config = dict(
    arch='unet',
    model='segmentation model',
    dataset='aerial photos of the United States (SatlasPretrain)',
    train_examples=203450,
    image_size=48,
    crop_scale_min=1,
    horizontal_flip=True,
    rotation_deg=5,
    num_classes=8,
    norm='groupnorm',
    activation='relu',
    weight_standardization=False,
    pixel_unshuffle=2,
    widths=[96, 192, 384],
    blocks_per_level=3,
    block='plain',
    attention=False,
    upsampling='nearest_conv',
    init='trunc_normal_002',
    optimizer='cautious_adamw',
    lr=0.0028,
    beta1=0.9,
    beta2=0.999,
    eps=1e-08,
    grad_clip=5.0,
    steps=13400,
    batch_size=256,
    epochs=16.9,
    lr_schedule='wsd',
    decay_fraction=0.2,
    final_lr_fraction=0,
    warmup_steps=670,
    weight_decay=0.3,
)
Rows from block 4, named by matrix and row number. Each number is 50 + 10 x the weight over the matrix's rms, rounded and kept within 0 to 99. All counts start at 0.
# conv: 3x3 conv (model.enc.1.1.conv.weight, 192x192x3x3), inputs 90-107, a 3x3 kernel for each
conv.21:65 71 57 61 59 54 54 50 56 67 60 52 67 65 60 58 62 53 49 57 54 46 46 48 42 41 49 59 54 49 61 55 49 53 49 48 65 63 54 62 57 49 49 44 43 60 54 51 56 51 50 52 54 49 69 75 70 74 75 74 73 73 66 52 51 47 48 48 44 48 47 47 51 51 51 55 53 54 51 51 51 52 53 52 52 53 52 51 49 49 52 46 49 54 54 54 40 50 52 47 45 47 50 48 53 50 54 52 40 38 45 42 43 46 42 45 47 49 48 50 48 47 50 45 46 49 49 50 49 51 51 48 50 48 47 49 49 51 52 49 53 50 47 49 40 43 45 35 43 46 34 37 40 49 51 48 53 49 48 48 48 48
conv.22:49 51 51 55 54 52 53 57 52 61 49 49 60 54 49 62 52 51 46 43 48 62 40 42 71 53 38 52 52 52 53 53 52 54 54 53 52 52 49 53 50 49 55 52 52 65 68 75 50 36 37 55 33 26 46 59 63 36 50 66 55 53 63 50 47 38 52 50 43 55 50 41 49 49 48 50 50 50 50 51 50 49 49 49 49 50 50 50 49 50 61 53 46 68 61 45 73 68 65 47 34 55 51 51 51 47 53 61 66 59 43 48 57 71 59 64 60 48 49 48 49 50 49 51 50 50 51 50 50 51 50 51 50 49 51 49 52 51 52 53 55 59 54 55 40 42 57 34 40 38 53 56 36 49 51 49 50 51 51 50 50 50
conv.23:58 48 50 50 51 64 44 50 65 60 58 57 56 53 53 52 56 62 50 43 47 47 51 55 49 57 68 51 52 51 50 52 51 50 52 50 49 39 40 45 38 40 48 45 53 50 56 39 40 48 41 45 54 46 23 37 20 33 43 38 42 48 32 65 52 47 58 56 44 43 50 57 52 56 55 56 62 61 55 55 54 55 55 60 57 55 56 49 49 54 39 26 30 25 26 26 34 20 37 55 50 56 61 59 54 53 52 44 58 57 51 57 44 41 49 57 53 49 49 51 51 50 51 50 51 52 52 53 54 48 52 55 48 45 49 49 46 50 51 48 50 48 42 42 76 72 69 76 66 61 60 51 52 52 51 54 50 52 52 47 48 47
conv.24:52 52 52 53 51 51 52 51 53 59 58 56 59 60 52 57 57 51 55 54 55 55 53 55 55 51 51 53 54 53 54 55 53 54 55 53 60 57 58 58 54 55 56 53 50 56 58 53 54 56 54 54 54 53 51 51 50 50 50 49 52 49 48 49 48 44 47 46 42 46 45 43 49 49 50 50 49 50 50 50 49 51 51 51 52 52 52 51 52 52 66 62 60 64 63 60 63 61 61 49 46 52 50 52 55 54 54 53 58 59 60 55 56 57 53 56 57 52 51 50 52 51 51 51 51 50 54 55 54 53 55 54 53 53 54 58 58 55 58 58 60 56 57 59 37 37 35 39 42 40 36 38 37 54 54 51 54 53 51 54 53 51
conv.25:48 48 51 49 47 50 52 49 50 54 51 54 54 52 56 55 51 56 51 47 50 47 43 48 46 40 47 50 49 49 51 49 49 52 49 49 53 45 50 52 44 46 51 45 45 49 45 44 49 45 46 51 48 49 53 54 53 53 49 48 51 51 51 54 46 44 50 44 42 48 46 44 50 49 49 51 50 49 51 50 49 50 49 50 50 49 51 50 50 51 58 59 62 57 58 64 54 54 62 53 47 55 51 51 50 47 45 43 50 52 49 46 51 52 52 59 54 51 48 47 50 47 48 50 46 48 50 48 48 51 49 48 53 49 48 52 54 54 52 52 54 51 51 53 39 46 55 38 41 52 41 47 56 49 45 43 48 46 43 49 47 43
conv.26:38 45 51 38 44 42 39 49 48 53 42 42 57 41 43 62 48 56 51 45 37 47 37 29 49 41 36 48 38 53 48 42 52 51 49 59 46 38 42 40 40 46 42 48 47 39 38 49 43 45 49 58 58 56 71 71 56 73 72 54 74 55 58 30 34 36 36 35 35 40 39 32 55 44 41 56 47 37 48 42 38 46 51 46 48 52 45 49 48 47 36 27 47 35 29 60 49 40 61 41 53 49 58 51 23 57 49 33 61 40 19 75 48 47 48 35 48 47 50 51 49 49 52 51 50 51 47 38 41 41 39 42 40 36 43 27 21 46 31 22 36 44 29 38 22 16 26 43 17 19 56 23 16 45 42 49 48 42 48 49 42 44
conv.27:56 49 46 53 62 56 63 59 50 59 47 45 50 32 47 36 27 43 52 43 55 34 37 36 26 29 29 55 49 47 54 55 53 46 52 45 52 40 60 44 61 56 40 60 56 50 39 55 58 40 43 59 55 31 29 24 48 44 39 27 40 48 46 50 52 57 41 48 57 40 43 57 57 56 45 50 55 48 46 53 53 49 48 52 50 48 49 48 52 49 37 38 68 58 30 61 61 14 46 35 28 28 40 43 36 48 41 42 22 35 54 65 45 41 71 45 18 54 54 54 53 50 52 49 51 52 52 55 64 52 50 62 47 53 61 37 61 61 44 47 58 44 46 52 49 51 60 60 43 22 59 33 11 50 66 59 52 58 51 52 54 56
conv.28:36 47 46 39 43 50 35 46 48 45 46 47 48 52 42 41 45 34 63 52 48 51 38 39 42 30 35 46 55 45 39 49 46 40 48 48 55 40 38 47 35 38 41 35 36 57 61 66 53 62 52 43 58 38 50 39 34 41 36 42 30 43 53 66 43 48 49 24 43 46 30 38 56 52 53 54 48 49 55 46 50 50 50 47 49 48 47 48 47 47 60 40 47 38 34 45 29 39 37 54 49 38 49 43 39 50 49 55 49 54 37 47 44 39 39 51 57 53 53 49 51 50 48 52 49 48 46 42 40 48 45 41 49 47 44 53 65 61 49 50 45 44 43 47 49 46 54 28 14 24 23 10 12 52 44 46 49 43 41 49 42 44
conv.29:40 38 38 58 56 49 56 53 50 52 59 46 66 61 48 64 60 47 53 54 46 67 67 59 75 75 67 53 54 43 55 57 48 52 56 48 67 59 52 70 64 62 64 57 60 67 57 52 65 64 57 64 65 60 38 46 47 38 44 46 57 44 48 52 52 46 51 51 46 50 54 50 53 49 44 54 48 43 54 51 45 49 50 50 50 51 51 51 53 54 57 54 48 64 65 61 52 64 71 39 44 53 38 46 51 45 43 53 80 79 78 41 35 41 32 44 47 49 49 47 52 51 49 51 51 51 51 50 49 51 53 54 51 50 53 52 55 49 56 60 66 55 52 62 42 38 37 45 45 49 40 41 43 60 55 54 56 57 56 55 52 50
conv.30:51 51 51 50 50 51 50 50 51 52 51 51 53 52 52 53 52 51 51 53 52 50 50 51 51 51 51 52 52 51 52 53 51 52 52 51 53 52 51 53 52 51 53 52 50 51 53 51 51 52 52 52 53 52 56 51 51 56 51 51 55 50 49 51 47 44 49 46 43 50 48 45 50 50 50 50 51 51 50 51 51 50 50 50 50 50 50 50 50 50 56 55 55 54 54 55 54 53 53 53 55 57 52 54 56 54 54 51 59 61 58 58 57 58 54 55 55 50 51 50 50 51 50 50 50 50 50 51 51 51 51 51 51 51 51 52 53 53 52 53 53 52 53 53 38 39 39 37 36 36 35 33 33 52 51 50 52 51 50 52 52 50
conv.31:53 57 40 54 62 49 64 71 57 50 46 54 55 40 49 47 34 42 46 41 44 34 24 37 40 29 40 47 48 51 48 47 48 49 47 45 37 50 38 33 40 31 34 39 31 48 52 51 50 46 54 45 21 41 45 51 56 60 58 34 54 52 61 31 28 30 32 22 33 35 30 39 45 42 48 49 42 47 51 48 48 47 50 52 48 50 52 47 50 52 48 52 48 43 33 32 36 27 16 35 32 42 28 33 47 35 12 30 41 40 58 41 25 55 66 40 52 51 50 51 54 50 51 52 52 51 52 38 44 51 39 45 49 39 46 41 56 49 36 53 46 35 52 48 37 39 41 16 25 35 23 23 41 37 46 46 35 46 46 34 45 45
conv.32:43 42 42 51 49 48 49 53 51 60 56 57 63 64 58 67 67 54 51 47 41 55 59 54 75 76 69 54 53 44 58 64 51 50 60 57 66 61 47 68 66 59 59 61 63 62 58 60 63 61 63 66 64 63 42 43 38 44 34 37 53 39 41 42 44 39 45 49 44 48 55 54 53 52 49 52 51 47 52 52 48 49 50 49 50 50 49 51 51 51 65 58 59 66 68 65 74 79 83 39 42 43 43 47 55 48 53 62 80 73 61 55 55 65 41 50 56 49 48 48 51 51 50 51 51 51 50 54 50 50 56 51 51 51 53 51 49 48 58 59 58 61 54 60 34 37 37 42 45 49 45 53 62 57 55 53 57 56 52 55 55 52
conv.33:56 55 52 52 51 51 52 51 51 56 55 56 54 57 57 55 57 52 55 53 51 51 49 49 48 47 49 53 53 52 54 55 53 53 53 52 55 57 52 56 54 52 54 53 51 52 52 51 51 54 54 52 56 55 54 52 53 54 53 49 54 47 52 52 47 43 49 45 43 48 45 43 50 51 52 50 51 52 50 50 51 51 51 51 51 51 50 51 51 51 62 63 61 62 61 58 55 54 55 51 54 58 55 55 56 53 50 51 60 58 59 61 54 56 53 51 53 52 52 52 52 52 53 51 50 52 52 54 54 52 54 53 51 52 52 57 62 59 56 59 58 53 55 54 42 43 42 39 38 37 34 33 31 55 58 53 55 57 55 54 55 53
conv.34:42 44 46 43 49 44 45 45 51 46 43 53 39 44 47 39 44 43 47 48 50 44 48 46 50 53 52 40 41 40 44 46 45 48 49 50 37 44 43 31 34 40 34 37 37 61 49 57 47 51 64 35 50 62 64 56 48 49 42 48 41 34 50 64 64 45 52 48 27 47 34 36 48 50 50 44 49 47 41 45 47 48 50 51 48 49 49 49 48 47 31 36 37 27 33 31 42 54 41 54 59 40 54 53 34 45 52 50 73 64 49 58 43 38 48 25 19 52 51 51 50 48 49 50 50 49 45 41 46 48 50 45 47 49 49 50 57 65 46 52 49 49 52 50 42 40 25 42 30 15 37 10 01 53 51 48 47 46 45 47 45 43
conv.35:46 53 59 46 46 50 49 48 44 43 40 50 39 37 52 38 41 48 52 39 41 46 34 38 54 41 43 47 45 46 40 44 46 43 44 46 56 49 38 48 41 38 43 37 38 49 38 33 44 38 39 48 40 50 70 64 32 65 53 35 55 40 43 47 46 29 33 37 36 27 28 42 54 50 49 55 52 49 51 51 49 48 47 45 48 47 44 51 48 46 50 40 50 27 34 52 39 36 37 53 52 62 43 51 54 48 50 64 47 52 53 48 58 68 31 53 67 52 52 48 49 48 47 47 47 47 46 46 48 44 46 45 45 45 46 47 51 46 48 50 50 51 53 53 36 38 57 34 41 65 62 54 70 48 45 43 41 42 40 38 42 41
conv.36:60 59 59 56 56 58 50 48 53 57 59 57 57 63 63 59 62 61 59 59 54 60 60 55 54 54 54 58 62 56 62 61 57 58 59 56 68 71 65 67 70 63 62 65 60 56 56 53 57 58 55 55 59 56 54 52 49 54 51 51 50 52 49 51 51 49 50 50 47 51 49 45 54 56 56 56 58 58 55 56 58 54 55 54 56 57 56 55 55 54 81 82 77 88 82 77 76 74 71 53 55 57 52 52 55 51 54 55 62 61 60 64 63 62 60 60 60 51 52 52 53 56 55 52 55 54 59 69 66 62 70 66 62 66 64 66 71 72 69 73 71 65 65 66 44 46 41 44 41 39 38 36 36 61 63 61 63 65 62 62 65 61
conv.37:63 58 50 56 55 44 53 53 51 57 61 57 60 66 61 58 65 64 43 44 49 39 41 46 44 46 49 53 60 60 56 62 61 50 60 57 58 55 60 65 60 59 60 59 58 47 34 39 50 42 38 56 49 37 45 48 49 50 56 58 60 54 58 60 57 51 65 63 53 65 63 55 46 45 47 49 47 50 51 51 52 51 49 49 52 49 47 52 48 45 35 25 39 29 20 32 32 31 39 33 32 36 44 36 35 49 48 39 47 29 24 53 34 25 39 36 23 51 50 52 50 49 52 50 50 51 57 61 62 56 61 64 52 58 60 48 52 56 49 51 56 52 57 64 45 44 54 53 53 54 55 58 56 51 50 49 49 51 55 49 52 57
conv.38:40 40 45 38 40 43 53 43 47 62 56 58 62 50 52 65 42 41 58 55 51 52 50 42 54 51 42 50 54 54 51 53 51 55 56 51 51 51 57 47 55 55 50 52 54 62 67 48 58 68 49 57 50 46 56 54 58 52 53 61 52 57 53 59 33 36 46 32 38 51 44 45 54 55 52 51 50 51 49 48 53 49 49 49 49 49 49 51 51 49 35 48 50 32 41 35 44 37 25 44 37 46 56 41 47 43 43 54 54 24 03 58 26 28 53 31 50 50 52 47 50 49 49 49 49 48 47 41 43 47 43 41 44 46 47 50 46 38 48 43 38 50 46 46 58 42 28 52 41 35 43 36 36 52 48 47 49 47 48 46 48 50
conv.39:52 53 52 53 54 52 52 52 52 54 53 50 53 52 50 54 52 50 54 53 53 52 51 51 52 49 51 52 53 52 52 52 52 52 52 52 57 52 50 57 52 50 56 52 50 52 51 52 51 50 50 51 51 49 54 50 50 52 48 51 52 49 49 50 45 43 48 44 42 49 46 43 51 50 50 50 50 50 51 51 51 51 51 51 51 51 50 51 51 50 65 64 64 63 61 61 60 59 59 57 58 60 54 54 56 51 52 53 64 63 63 66 65 64 58 60 60 51 51 50 51 51 50 50 50 50 52 53 51 51 52 51 52 52 51 56 57 56 57 57 58 56 56 57 44 48 47 41 42 42 36 37 38 54 52 49 54 52 49 53 52 50
conv.40:61 58 43 58 53 58 49 42 49 58 43 42 53 47 40 48 55 50 55 43 44 63 43 42 58 44 32 50 44 44 56 47 46 60 47 46 62 49 43 60 48 42 58 46 41 46 48 50 37 33 30 25 27 21 44 47 47 40 25 31 37 25 21 50 54 51 49 50 55 55 50 57 48 50 53 51 49 52 52 50 50 43 46 46 46 53 51 47 47 49 54 37 36 55 44 39 57 48 40 74 63 50 71 65 49 53 54 53 69 68 65 47 62 72 35 37 40 49 51 50 49 51 52 49 48 51 50 47 47 54 42 42 54 46 43 39 45 41 47 52 44 54 51 53 72 58 45 64 62 58 46 45 46 45 49 49 45 41 52 48 45 50
conv.41:57 62 61 63 66 69 53 60 58 38 32 42 35 26 44 40 39 51 52 51 57 59 56 63 69 70 72 51 51 51 51 51 50 50 51 51 51 56 48 50 56 49 52 54 48 46 53 42 33 36 35 30 44 41 35 30 42 33 39 52 35 48 49 43 47 39 46 52 44 51 42 40 51 49 46 51 49 50 50 50 48 53 52 51 53 53 48 49 52 53 38 38 36 38 32 31 46 46 47 50 48 54 34 42 50 39 36 43 55 49 53 45 48 49 50 50 47 47 48 48 49 47 47 49 48 48 45 50 48 45 45 45 47 47 50 50 49 50 52 46 48 51 49 52 52 56 59 64 60 56 59 60 59 49 45 45 49 44 44 47 45 45
conv.42:51 51 51 51 50 51 51 51 51 56 53 50 55 51 50 54 53 50 54 52 52 53 51 51 54 51 51 52 51 51 51 51 51 51 51 51 56 51 50 53 49 48 52 50 48 55 55 52 57 57 53 57 56 53 52 51 53 52 50 50 55 52 51 55 50 45 51 47 43 48 46 42 50 49 49 50 49 50 50 50 50 50 51 50 50 50 50 51 50 51 59 58 58 56 55 56 55 54 55 52 52 56 49 49 51 54 54 52 54 56 56 51 56 57 55 58 64 50 49 50 50 49 49 51 48 49 51 52 51 51 51 51 51 51 51 54 54 55 54 54 54 53 53 54 37 36 36 36 36 38 37 36 38 54 54 49 53 53 50 51 52 49
conv.43:41 36 53 44 39 56 41 43 59 59 49 54 44 38 42 24 38 43 46 40 49 49 62 47 46 53 67 50 45 47 47 43 45 48 44 45 37 33 43 32 33 38 23 34 39 34 40 33 38 41 44 23 41 46 50 43 23 62 42 36 49 35 26 79 50 36 47 41 37 36 52 76 51 53 51 50 51 52 46 48 51 48 51 56 50 48 48 49 45 49 25 36 44 20 28 34 24 20 38 75 33 51 38 54 58 51 36 33 27 35 42 34 28 46 54 65 43 50 49 50 48 49 50 50 48 50 47 48 47 44 44 46 44 43 45 46 41 49 45 47 50 57 45 45 54 61 56 55 54 54 47 46 55 43 40 41 44 42 43 41 40 43
conv.44:51 50 52 51 54 55 58 51 51 38 32 45 31 32 43 38 40 47 47 47 52 43 38 45 57 54 54 49 49 51 49 48 50 53 53 52 43 48 50 47 46 49 54 51 57 60 57 42 37 38 32 45 39 43 48 42 63 32 42 71 47 50 53 23 38 33 27 34 32 43 58 58 48 48 48 48 47 46 45 43 44 50 50 49 50 49 49 50 50 50 45 43 43 35 41 33 62 61 52 58 54 62 55 53 49 53 48 46 42 39 45 47 46 52 45 39 53 48 48 46 51 51 51 52 52 52 48 48 49 49 49 49 49 47 48 47 48 52 49 47 51 52 50 53 57 44 34 53 60 55 72 72 61 44 46 46 46 45 46 46 41 43
conv.45:41 48 47 39 36 46 38 28 41 75 69 60 68 60 61 60 53 50 55 51 42 39 37 38 30 28 34 56 59 56 53 55 53 47 51 51 54 65 63 49 54 46 42 34 37 58 58 35 46 40 36 41 26 34 56 48 72 69 52 56 64 56 37 44 57 47 43 52 43 36 51 55 50 52 53 53 51 58 53 54 58 48 45 45 53 42 42 51 47 45 41 55 37 37 64 46 57 70 50 63 62 52 59 49 53 71 65 46 59 36 37 64 46 54 34 54 81 49 50 50 50 50 47 48 47 47 47 51 58 45 48 47 46 44 46 58 58 49 62 54 49 61 58 48 53 43 42 57 47 46 56 40 35 51 55 55 48 50 52 47 50 48
conv.46:60 52 44 54 44 40 46 43 35 54 56 56 56 50 49 55 43 47 51 48 52 49 48 44 51 42 33 49 47 48 49 47 46 49 47 46 44 33 38 44 31 33 49 35 32 49 50 52 55 50 50 63 49 43 52 36 39 60 48 56 58 56 49 59 49 39 56 51 45 46 42 47 49 47 46 47 46 48 48 47 47 51 50 50 50 49 48 49 48 49 54 36 29 60 55 41 56 44 30 42 47 52 39 35 38 51 56 49 33 36 49 52 53 39 56 66 58 51 51 51 50 50 49 50 48 48 44 45 43 47 46 44 46 44 45 47 48 49 52 51 50 51 45 44 50 33 28 49 31 15 59 44 19 48 43 44 47 41 42 47 42 42
conv.47:63 53 55 55 54 55 49 53 53 45 34 42 54 31 44 51 26 43 46 28 25 53 45 32 57 52 41 57 45 40 57 43 44 53 41 48 57 42 35 47 35 35 37 37 40 44 35 47 45 41 52 50 48 53 49 66 39 52 62 39 47 52 31 38 41 41 46 38 33 45 46 37 52 49 47 50 51 50 48 50 56 47 48 47 46 47 47 47 45 45 56 25 52 58 32 49 59 44 38 45 37 36 48 30 27 44 34 32 49 43 41 45 27 34 43 44 52 49 48 48 50 49 50 51 49 48 52 44 42 53 45 44 54 40 42 45 20 37 40 26 37 49 32 34 51 05 28 43 08 23 43 29 35 44 42 39 50 44 35 47 48 38
conv.48:54 54 52 53 54 53 53 55 54 55 60 58 55 61 59 54 56 57 57 56 56 55 58 57 56 56 55 51 51 50 51 51 50 50 50 50 51 51 50 48 48 47 48 48 47 55 54 53 54 56 55 52 54 51 50 55 49 57 57 49 57 55 55 53 56 54 52 55 54 53 56 55 51 52 51 51 52 51 51 51 51 50 51 50 51 51 50 51 51 50 47 47 48 47 50 50 49 49 49 48 51 51 52 55 61 49 52 54 54 58 60 57 57 59 58 62 62 51 51 52 51 51 52 51 52 51 50 51 50 50 51 50 50 50 50 53 52 51 53 54 52 54 54 54 53 52 55 55 50 55 55 53 55 53 52 52 52 53 52 51 51 51
conv.49:54 54 53 54 55 52 54 54 53 54 56 56 50 53 56 49 53 55 56 56 58 55 55 57 55 56 56 51 52 52 50 51 52 50 51 51 54 52 52 52 50 50 53 51 49 51 52 47 49 52 47 47 50 45 48 49 46 48 53 46 51 54 43 56 56 54 56 57 53 56 56 52 51 52 52 51 52 52 51 51 52 50 50 51 51 51 51 51 51 51 45 46 48 44 44 47 45 45 46 47 48 48 48 47 47 50 50 47 55 58 60 62 64 62 60 62 60 50 50 51 50 50 51 51 50 51 49 52 52 49 51 52 50 51 52 53 53 54 52 51 53 53 52 53 42 45 47 39 39 42 40 38 40 54 53 55 55 53 55 55 53 55
conv.50:60 53 49 59 55 61 61 46 52 44 54 63 36 50 65 37 45 60 46 57 48 47 54 48 53 53 51 51 50 60 50 51 58 55 46 58 48 64 55 47 57 48 49 56 49 56 58 30 44 58 35 45 64 37 41 30 36 33 30 50 43 33 42 45 52 47 39 46 41 48 52 47 47 52 47 49 50 44 52 45 43 48 48 47 46 48 46 47 49 49 45 53 62 54 46 61 71 54 67 46 30 54 41 45 37 55 43 39 43 22 42 53 52 56 67 40 50 53 49 48 53 48 48 53 48 51 50 59 60 49 53 51 46 46 51 35 54 55 45 52 52 48 52 42 43 69 57 47 64 46 50 55 42 53 59 55 50 54 53 48 52 51
conv.51:67 69 48 63 64 50 52 55 58 57 62 51 67 63 54 54 46 53 51 49 47 52 47 48 46 39 43 63 63 60 64 59 59 60 51 55 60 55 64 63 53 53 49 52 48 51 61 52 52 59 50 37 51 45 34 21 53 40 42 68 39 51 52 58 52 43 60 54 46 69 48 41 62 63 59 67 63 62 64 58 59 51 51 56 54 51 55 52 49 52 35 37 31 36 42 57 49 37 50 23 34 49 31 54 57 52 53 56 56 47 47 61 51 45 48 55 55 52 53 56 54 54 56 55 51 55 60 56 60 65 60 60 63 55 58 63 55 54 57 56 49 57 50 49 28 28 29 20 29 29 13 18 18 61 62 65 68 62 67 64 60 64
conv.52:50 52 36 61 53 37 51 41 33 42 44 63 46 39 54 48 40 33 50 44 49 51 50 46 45 40 33 50 50 54 50 50 51 49 46 48 53 43 57 56 38 55 42 39 60 36 60 62 39 46 37 45 41 34 26 62 49 29 53 55 58 67 68 37 27 27 34 27 25 41 35 28 52 50 54 58 54 52 57 54 51 55 51 50 56 51 53 51 49 56 45 47 27 55 49 38 61 50 45 47 51 45 46 55 43 38 51 47 66 71 49 39 48 38 50 59 44 50 48 46 51 49 50 52 50 51 48 47 48 51 49 50 54 48 51 42 37 31 50 46 34 54 43 35 43 35 27 39 36 29 18 14 08 44 36 52 49 45 51 48 46 51
conv.53:50 48 39 55 56 48 46 55 50 52 56 42 44 51 31 40 51 36 39 38 35 37 36 25 39 40 28 52 60 45 44 60 53 45 58 53 58 48 31 54 48 30 55 58 32 71 44 48 64 32 35 61 31 32 28 53 46 34 55 45 30 54 52 61 53 35 60 45 33 61 41 33 54 54 47 47 50 54 48 53 56 49 46 43 51 45 43 50 47 47 64 32 31 48 30 31 40 38 32 21 15 48 33 30 30 60 44 32 27 32 57 31 33 41 43 19 35 51 47 50 52 47 50 50 49 52 64 57 48 53 58 50 54 55 55 47 59 41 43 61 41 47 61 54 48 27 37 60 28 22 53 26 19 56 52 40 54 57 44 51 59 48
conv.54:60 61 61 64 61 58 58 55 54 56 62 64 56 65 65 52 61 60 55 60 58 60 64 59 56 57 57 53 54 51 54 55 52 52 54 51 53 53 45 56 51 45 50 47 43 58 59 56 62 63 58 58 58 52 49 51 46 55 51 50 57 54 53 47 50 50 47 51 51 47 51 50 51 50 51 52 51 51 51 51 51 52 51 51 52 52 52 52 51 50 55 54 53 59 57 56 56 57 58 46 47 50 42 43 48 50 53 56 57 52 60 55 56 53 61 62 61 50 50 51 51 52 54 52 52 52 51 52 52 51 53 51 50 51 51 53 48 54 57 57 60 59 54 58 61 60 61 61 58 60 60 58 59 51 53 53 52 53 53 49 50 52
conv.55:48 50 50 50 51 53 50 52 49 45 49 52 45 56 61 51 65 64 45 43 44 42 41 46 47 46 47 46 53 50 45 52 52 45 52 52 49 46 40 49 49 45 53 48 51 56 54 58 59 58 63 57 55 61 40 50 61 49 54 60 58 61 51 43 35 29 43 35 31 43 32 36 48 49 49 48 49 49 45 46 50 46 45 50 46 46 52 48 47 52 49 49 50 50 41 42 46 49 44 46 44 41 45 48 46 47 44 42 42 35 28 47 44 40 45 37 29 50 47 47 48 48 47 48 48 48 47 54 46 41 52 46 43 50 51 35 39 38 43 50 44 46 50 46 65 54 48 68 54 54 66 54 55 50 48 46 49 50 47 50 51 49
conv.56:69 47 53 62 45 57 72 47 55 53 48 68 45 42 62 41 40 58 49 40 44 48 33 45 51 36 48 39 43 57 44 37 52 43 35 53 34 64 53 35 60 54 44 58 59 62 70 52 46 58 44 49 62 48 62 40 38 54 35 51 61 51 42 26 59 58 30 62 52 40 65 54 48 49 56 52 45 52 52 40 49 54 51 48 53 53 50 49 57 48 15 23 40 30 17 40 37 29 42 38 28 21 38 33 37 45 33 33 54 25 34 49 40 54 61 35 41 49 47 52 52 50 53 50 52 53 40 37 72 44 34 66 43 37 59 36 33 39 42 32 41 44 44 43 33 32 59 48 35 50 56 40 39 35 50 55 36 48 56 43 46 55
conv.57:49 41 64 53 41 59 42 54 60 33 48 57 34 48 51 51 44 54 36 50 39 39 57 42 45 62 51 56 57 52 57 57 45 55 50 38 55 61 64 65 55 64 67 42 52 21 30 62 23 34 60 36 42 58 55 64 47 61 45 53 54 47 54 58 39 24 59 28 32 56 39 42 55 62 68 54 59 67 53 55 61 50 49 65 50 47 60 49 45 56 40 48 51 30 40 51 10 30 46 45 35 57 38 44 50 41 57 56 27 54 57 24 72 62 12 69 57 53 53 53 53 50 48 52 50 50 49 62 55 47 57 49 46 63 40 51 50 54 57 49 45 53 54 40 24 53 83 25 56 86 18 47 79 55 54 60 51 51 55 54 49 54
conv.58:53 54 53 53 55 53 52 53 51 60 56 57 57 57 59 51 54 59 56 57 55 59 58 55 55 56 53 52 51 51 52 51 51 51 51 50 52 53 50 52 52 49 52 51 49 55 55 50 57 57 52 55 54 51 51 55 52 52 56 51 54 62 53 52 56 54 52 56 55 53 53 53 50 51 50 50 51 50 50 51 51 50 50 50 50 51 50 50 50 50 48 50 51 48 51 52 46 48 51 48 51 48 44 43 47 50 48 48 59 60 63 57 57 61 56 56 58 50 50 51 50 51 51 50 51 51 50 50 51 50 50 51 50 50 51 52 53 53 52 53 55 52 53 54 53 50 48 55 52 49 54 50 47 52 52 52 52 52 53 52 52 53
conv.59:57 58 58 56 57 56 53 54 55 54 58 55 54 57 55 53 53 53 58 59 59 58 58 56 56 55 55 50 50 50 50 50 50 50 50 51 51 50 48 50 50 47 50 49 47 51 53 52 52 55 52 52 53 52 51 54 51 55 51 50 56 56 52 53 59 57 54 58 56 55 56 54 50 51 51 50 51 50 50 51 51 51 51 52 51 52 52 51 51 51 51 54 52 48 51 50 46 52 53 47 48 51 46 47 52 50 51 51 59 57 61 60 59 58 60 65 66 51 52 54 52 53 55 51 52 53 49 51 52 49 50 51 49 50 50 56 55 52 54 56 54 53 54 54 57 54 54 51 56 57 51 56 59 53 53 55 52 53 55 52 52 53
conv.60:52 53 53 53 53 52 52 51 51 57 57 59 57 59 60 53 54 55 52 55 58 51 54 55 49 51 52 52 53 53 51 53 52 50 51 51 49 51 51 50 47 49 47 46 47 61 63 57 60 63 58 56 59 54 51 53 48 56 53 56 54 58 56 49 54 53 44 49 49 44 47 47 52 51 50 52 51 50 52 52 51 50 50 51 50 50 50 50 50 49 52 52 46 50 52 49 48 49 50 47 48 51 46 44 49 50 52 49 59 54 59 63 62 62 58 60 61 51 51 51 50 51 51 52 52 50 50 51 51 50 50 50 50 50 50 53 53 53 53 53 55 54 52 53 50 50 46 46 45 44 46 45 47 50 51 52 50 51 52 49 51 53
conv.61:40 45 52 49 44 46 39 43 36 50 48 47 66 51 50 66 50 51 29 32 21 27 31 21 36 46 43 50 50 50 47 50 49 42 45 45 42 51 49 46 50 53 38 44 51 39 42 44 44 39 38 54 50 35 36 30 36 42 36 45 50 43 56 45 48 34 49 47 41 51 55 61 50 47 48 56 48 51 53 52 49 49 50 52 49 49 53 45 48 54 33 42 37 50 50 54 49 52 57 31 29 25 41 40 35 55 63 56 40 35 31 57 66 54 49 58 50 50 50 51 50 50 51 49 49 51 50 52 48 54 51 48 50 47 55 48 48 45 44 53 52 46 48 58 28 30 33 23 28 32 40 43 49 53 53 57 48 55 57 44 53 53
conv.62:54 50 49 46 36 43 46 37 40 43 51 56 40 50 42 27 39 29 49 59 50 43 51 43 40 47 33 38 60 62 39 54 58 46 56 61 44 62 57 39 48 51 39 47 49 46 46 24 46 49 26 40 38 38 43 55 58 47 65 61 43 57 41 77 75 51 68 60 40 46 41 41 55 56 56 56 54 57 55 57 55 55 56 54 49 49 51 48 48 51 60 70 58 47 53 47 23 29 28 42 49 50 39 43 40 48 42 34 28 42 42 32 21 19 41 30 22 57 57 55 55 54 55 52 51 53 46 51 58 45 47 46 51 54 47 52 62 58 49 53 52 53 51 47 23 26 29 16 23 16 27 27 39 56 61 53 50 51 47 52 46 47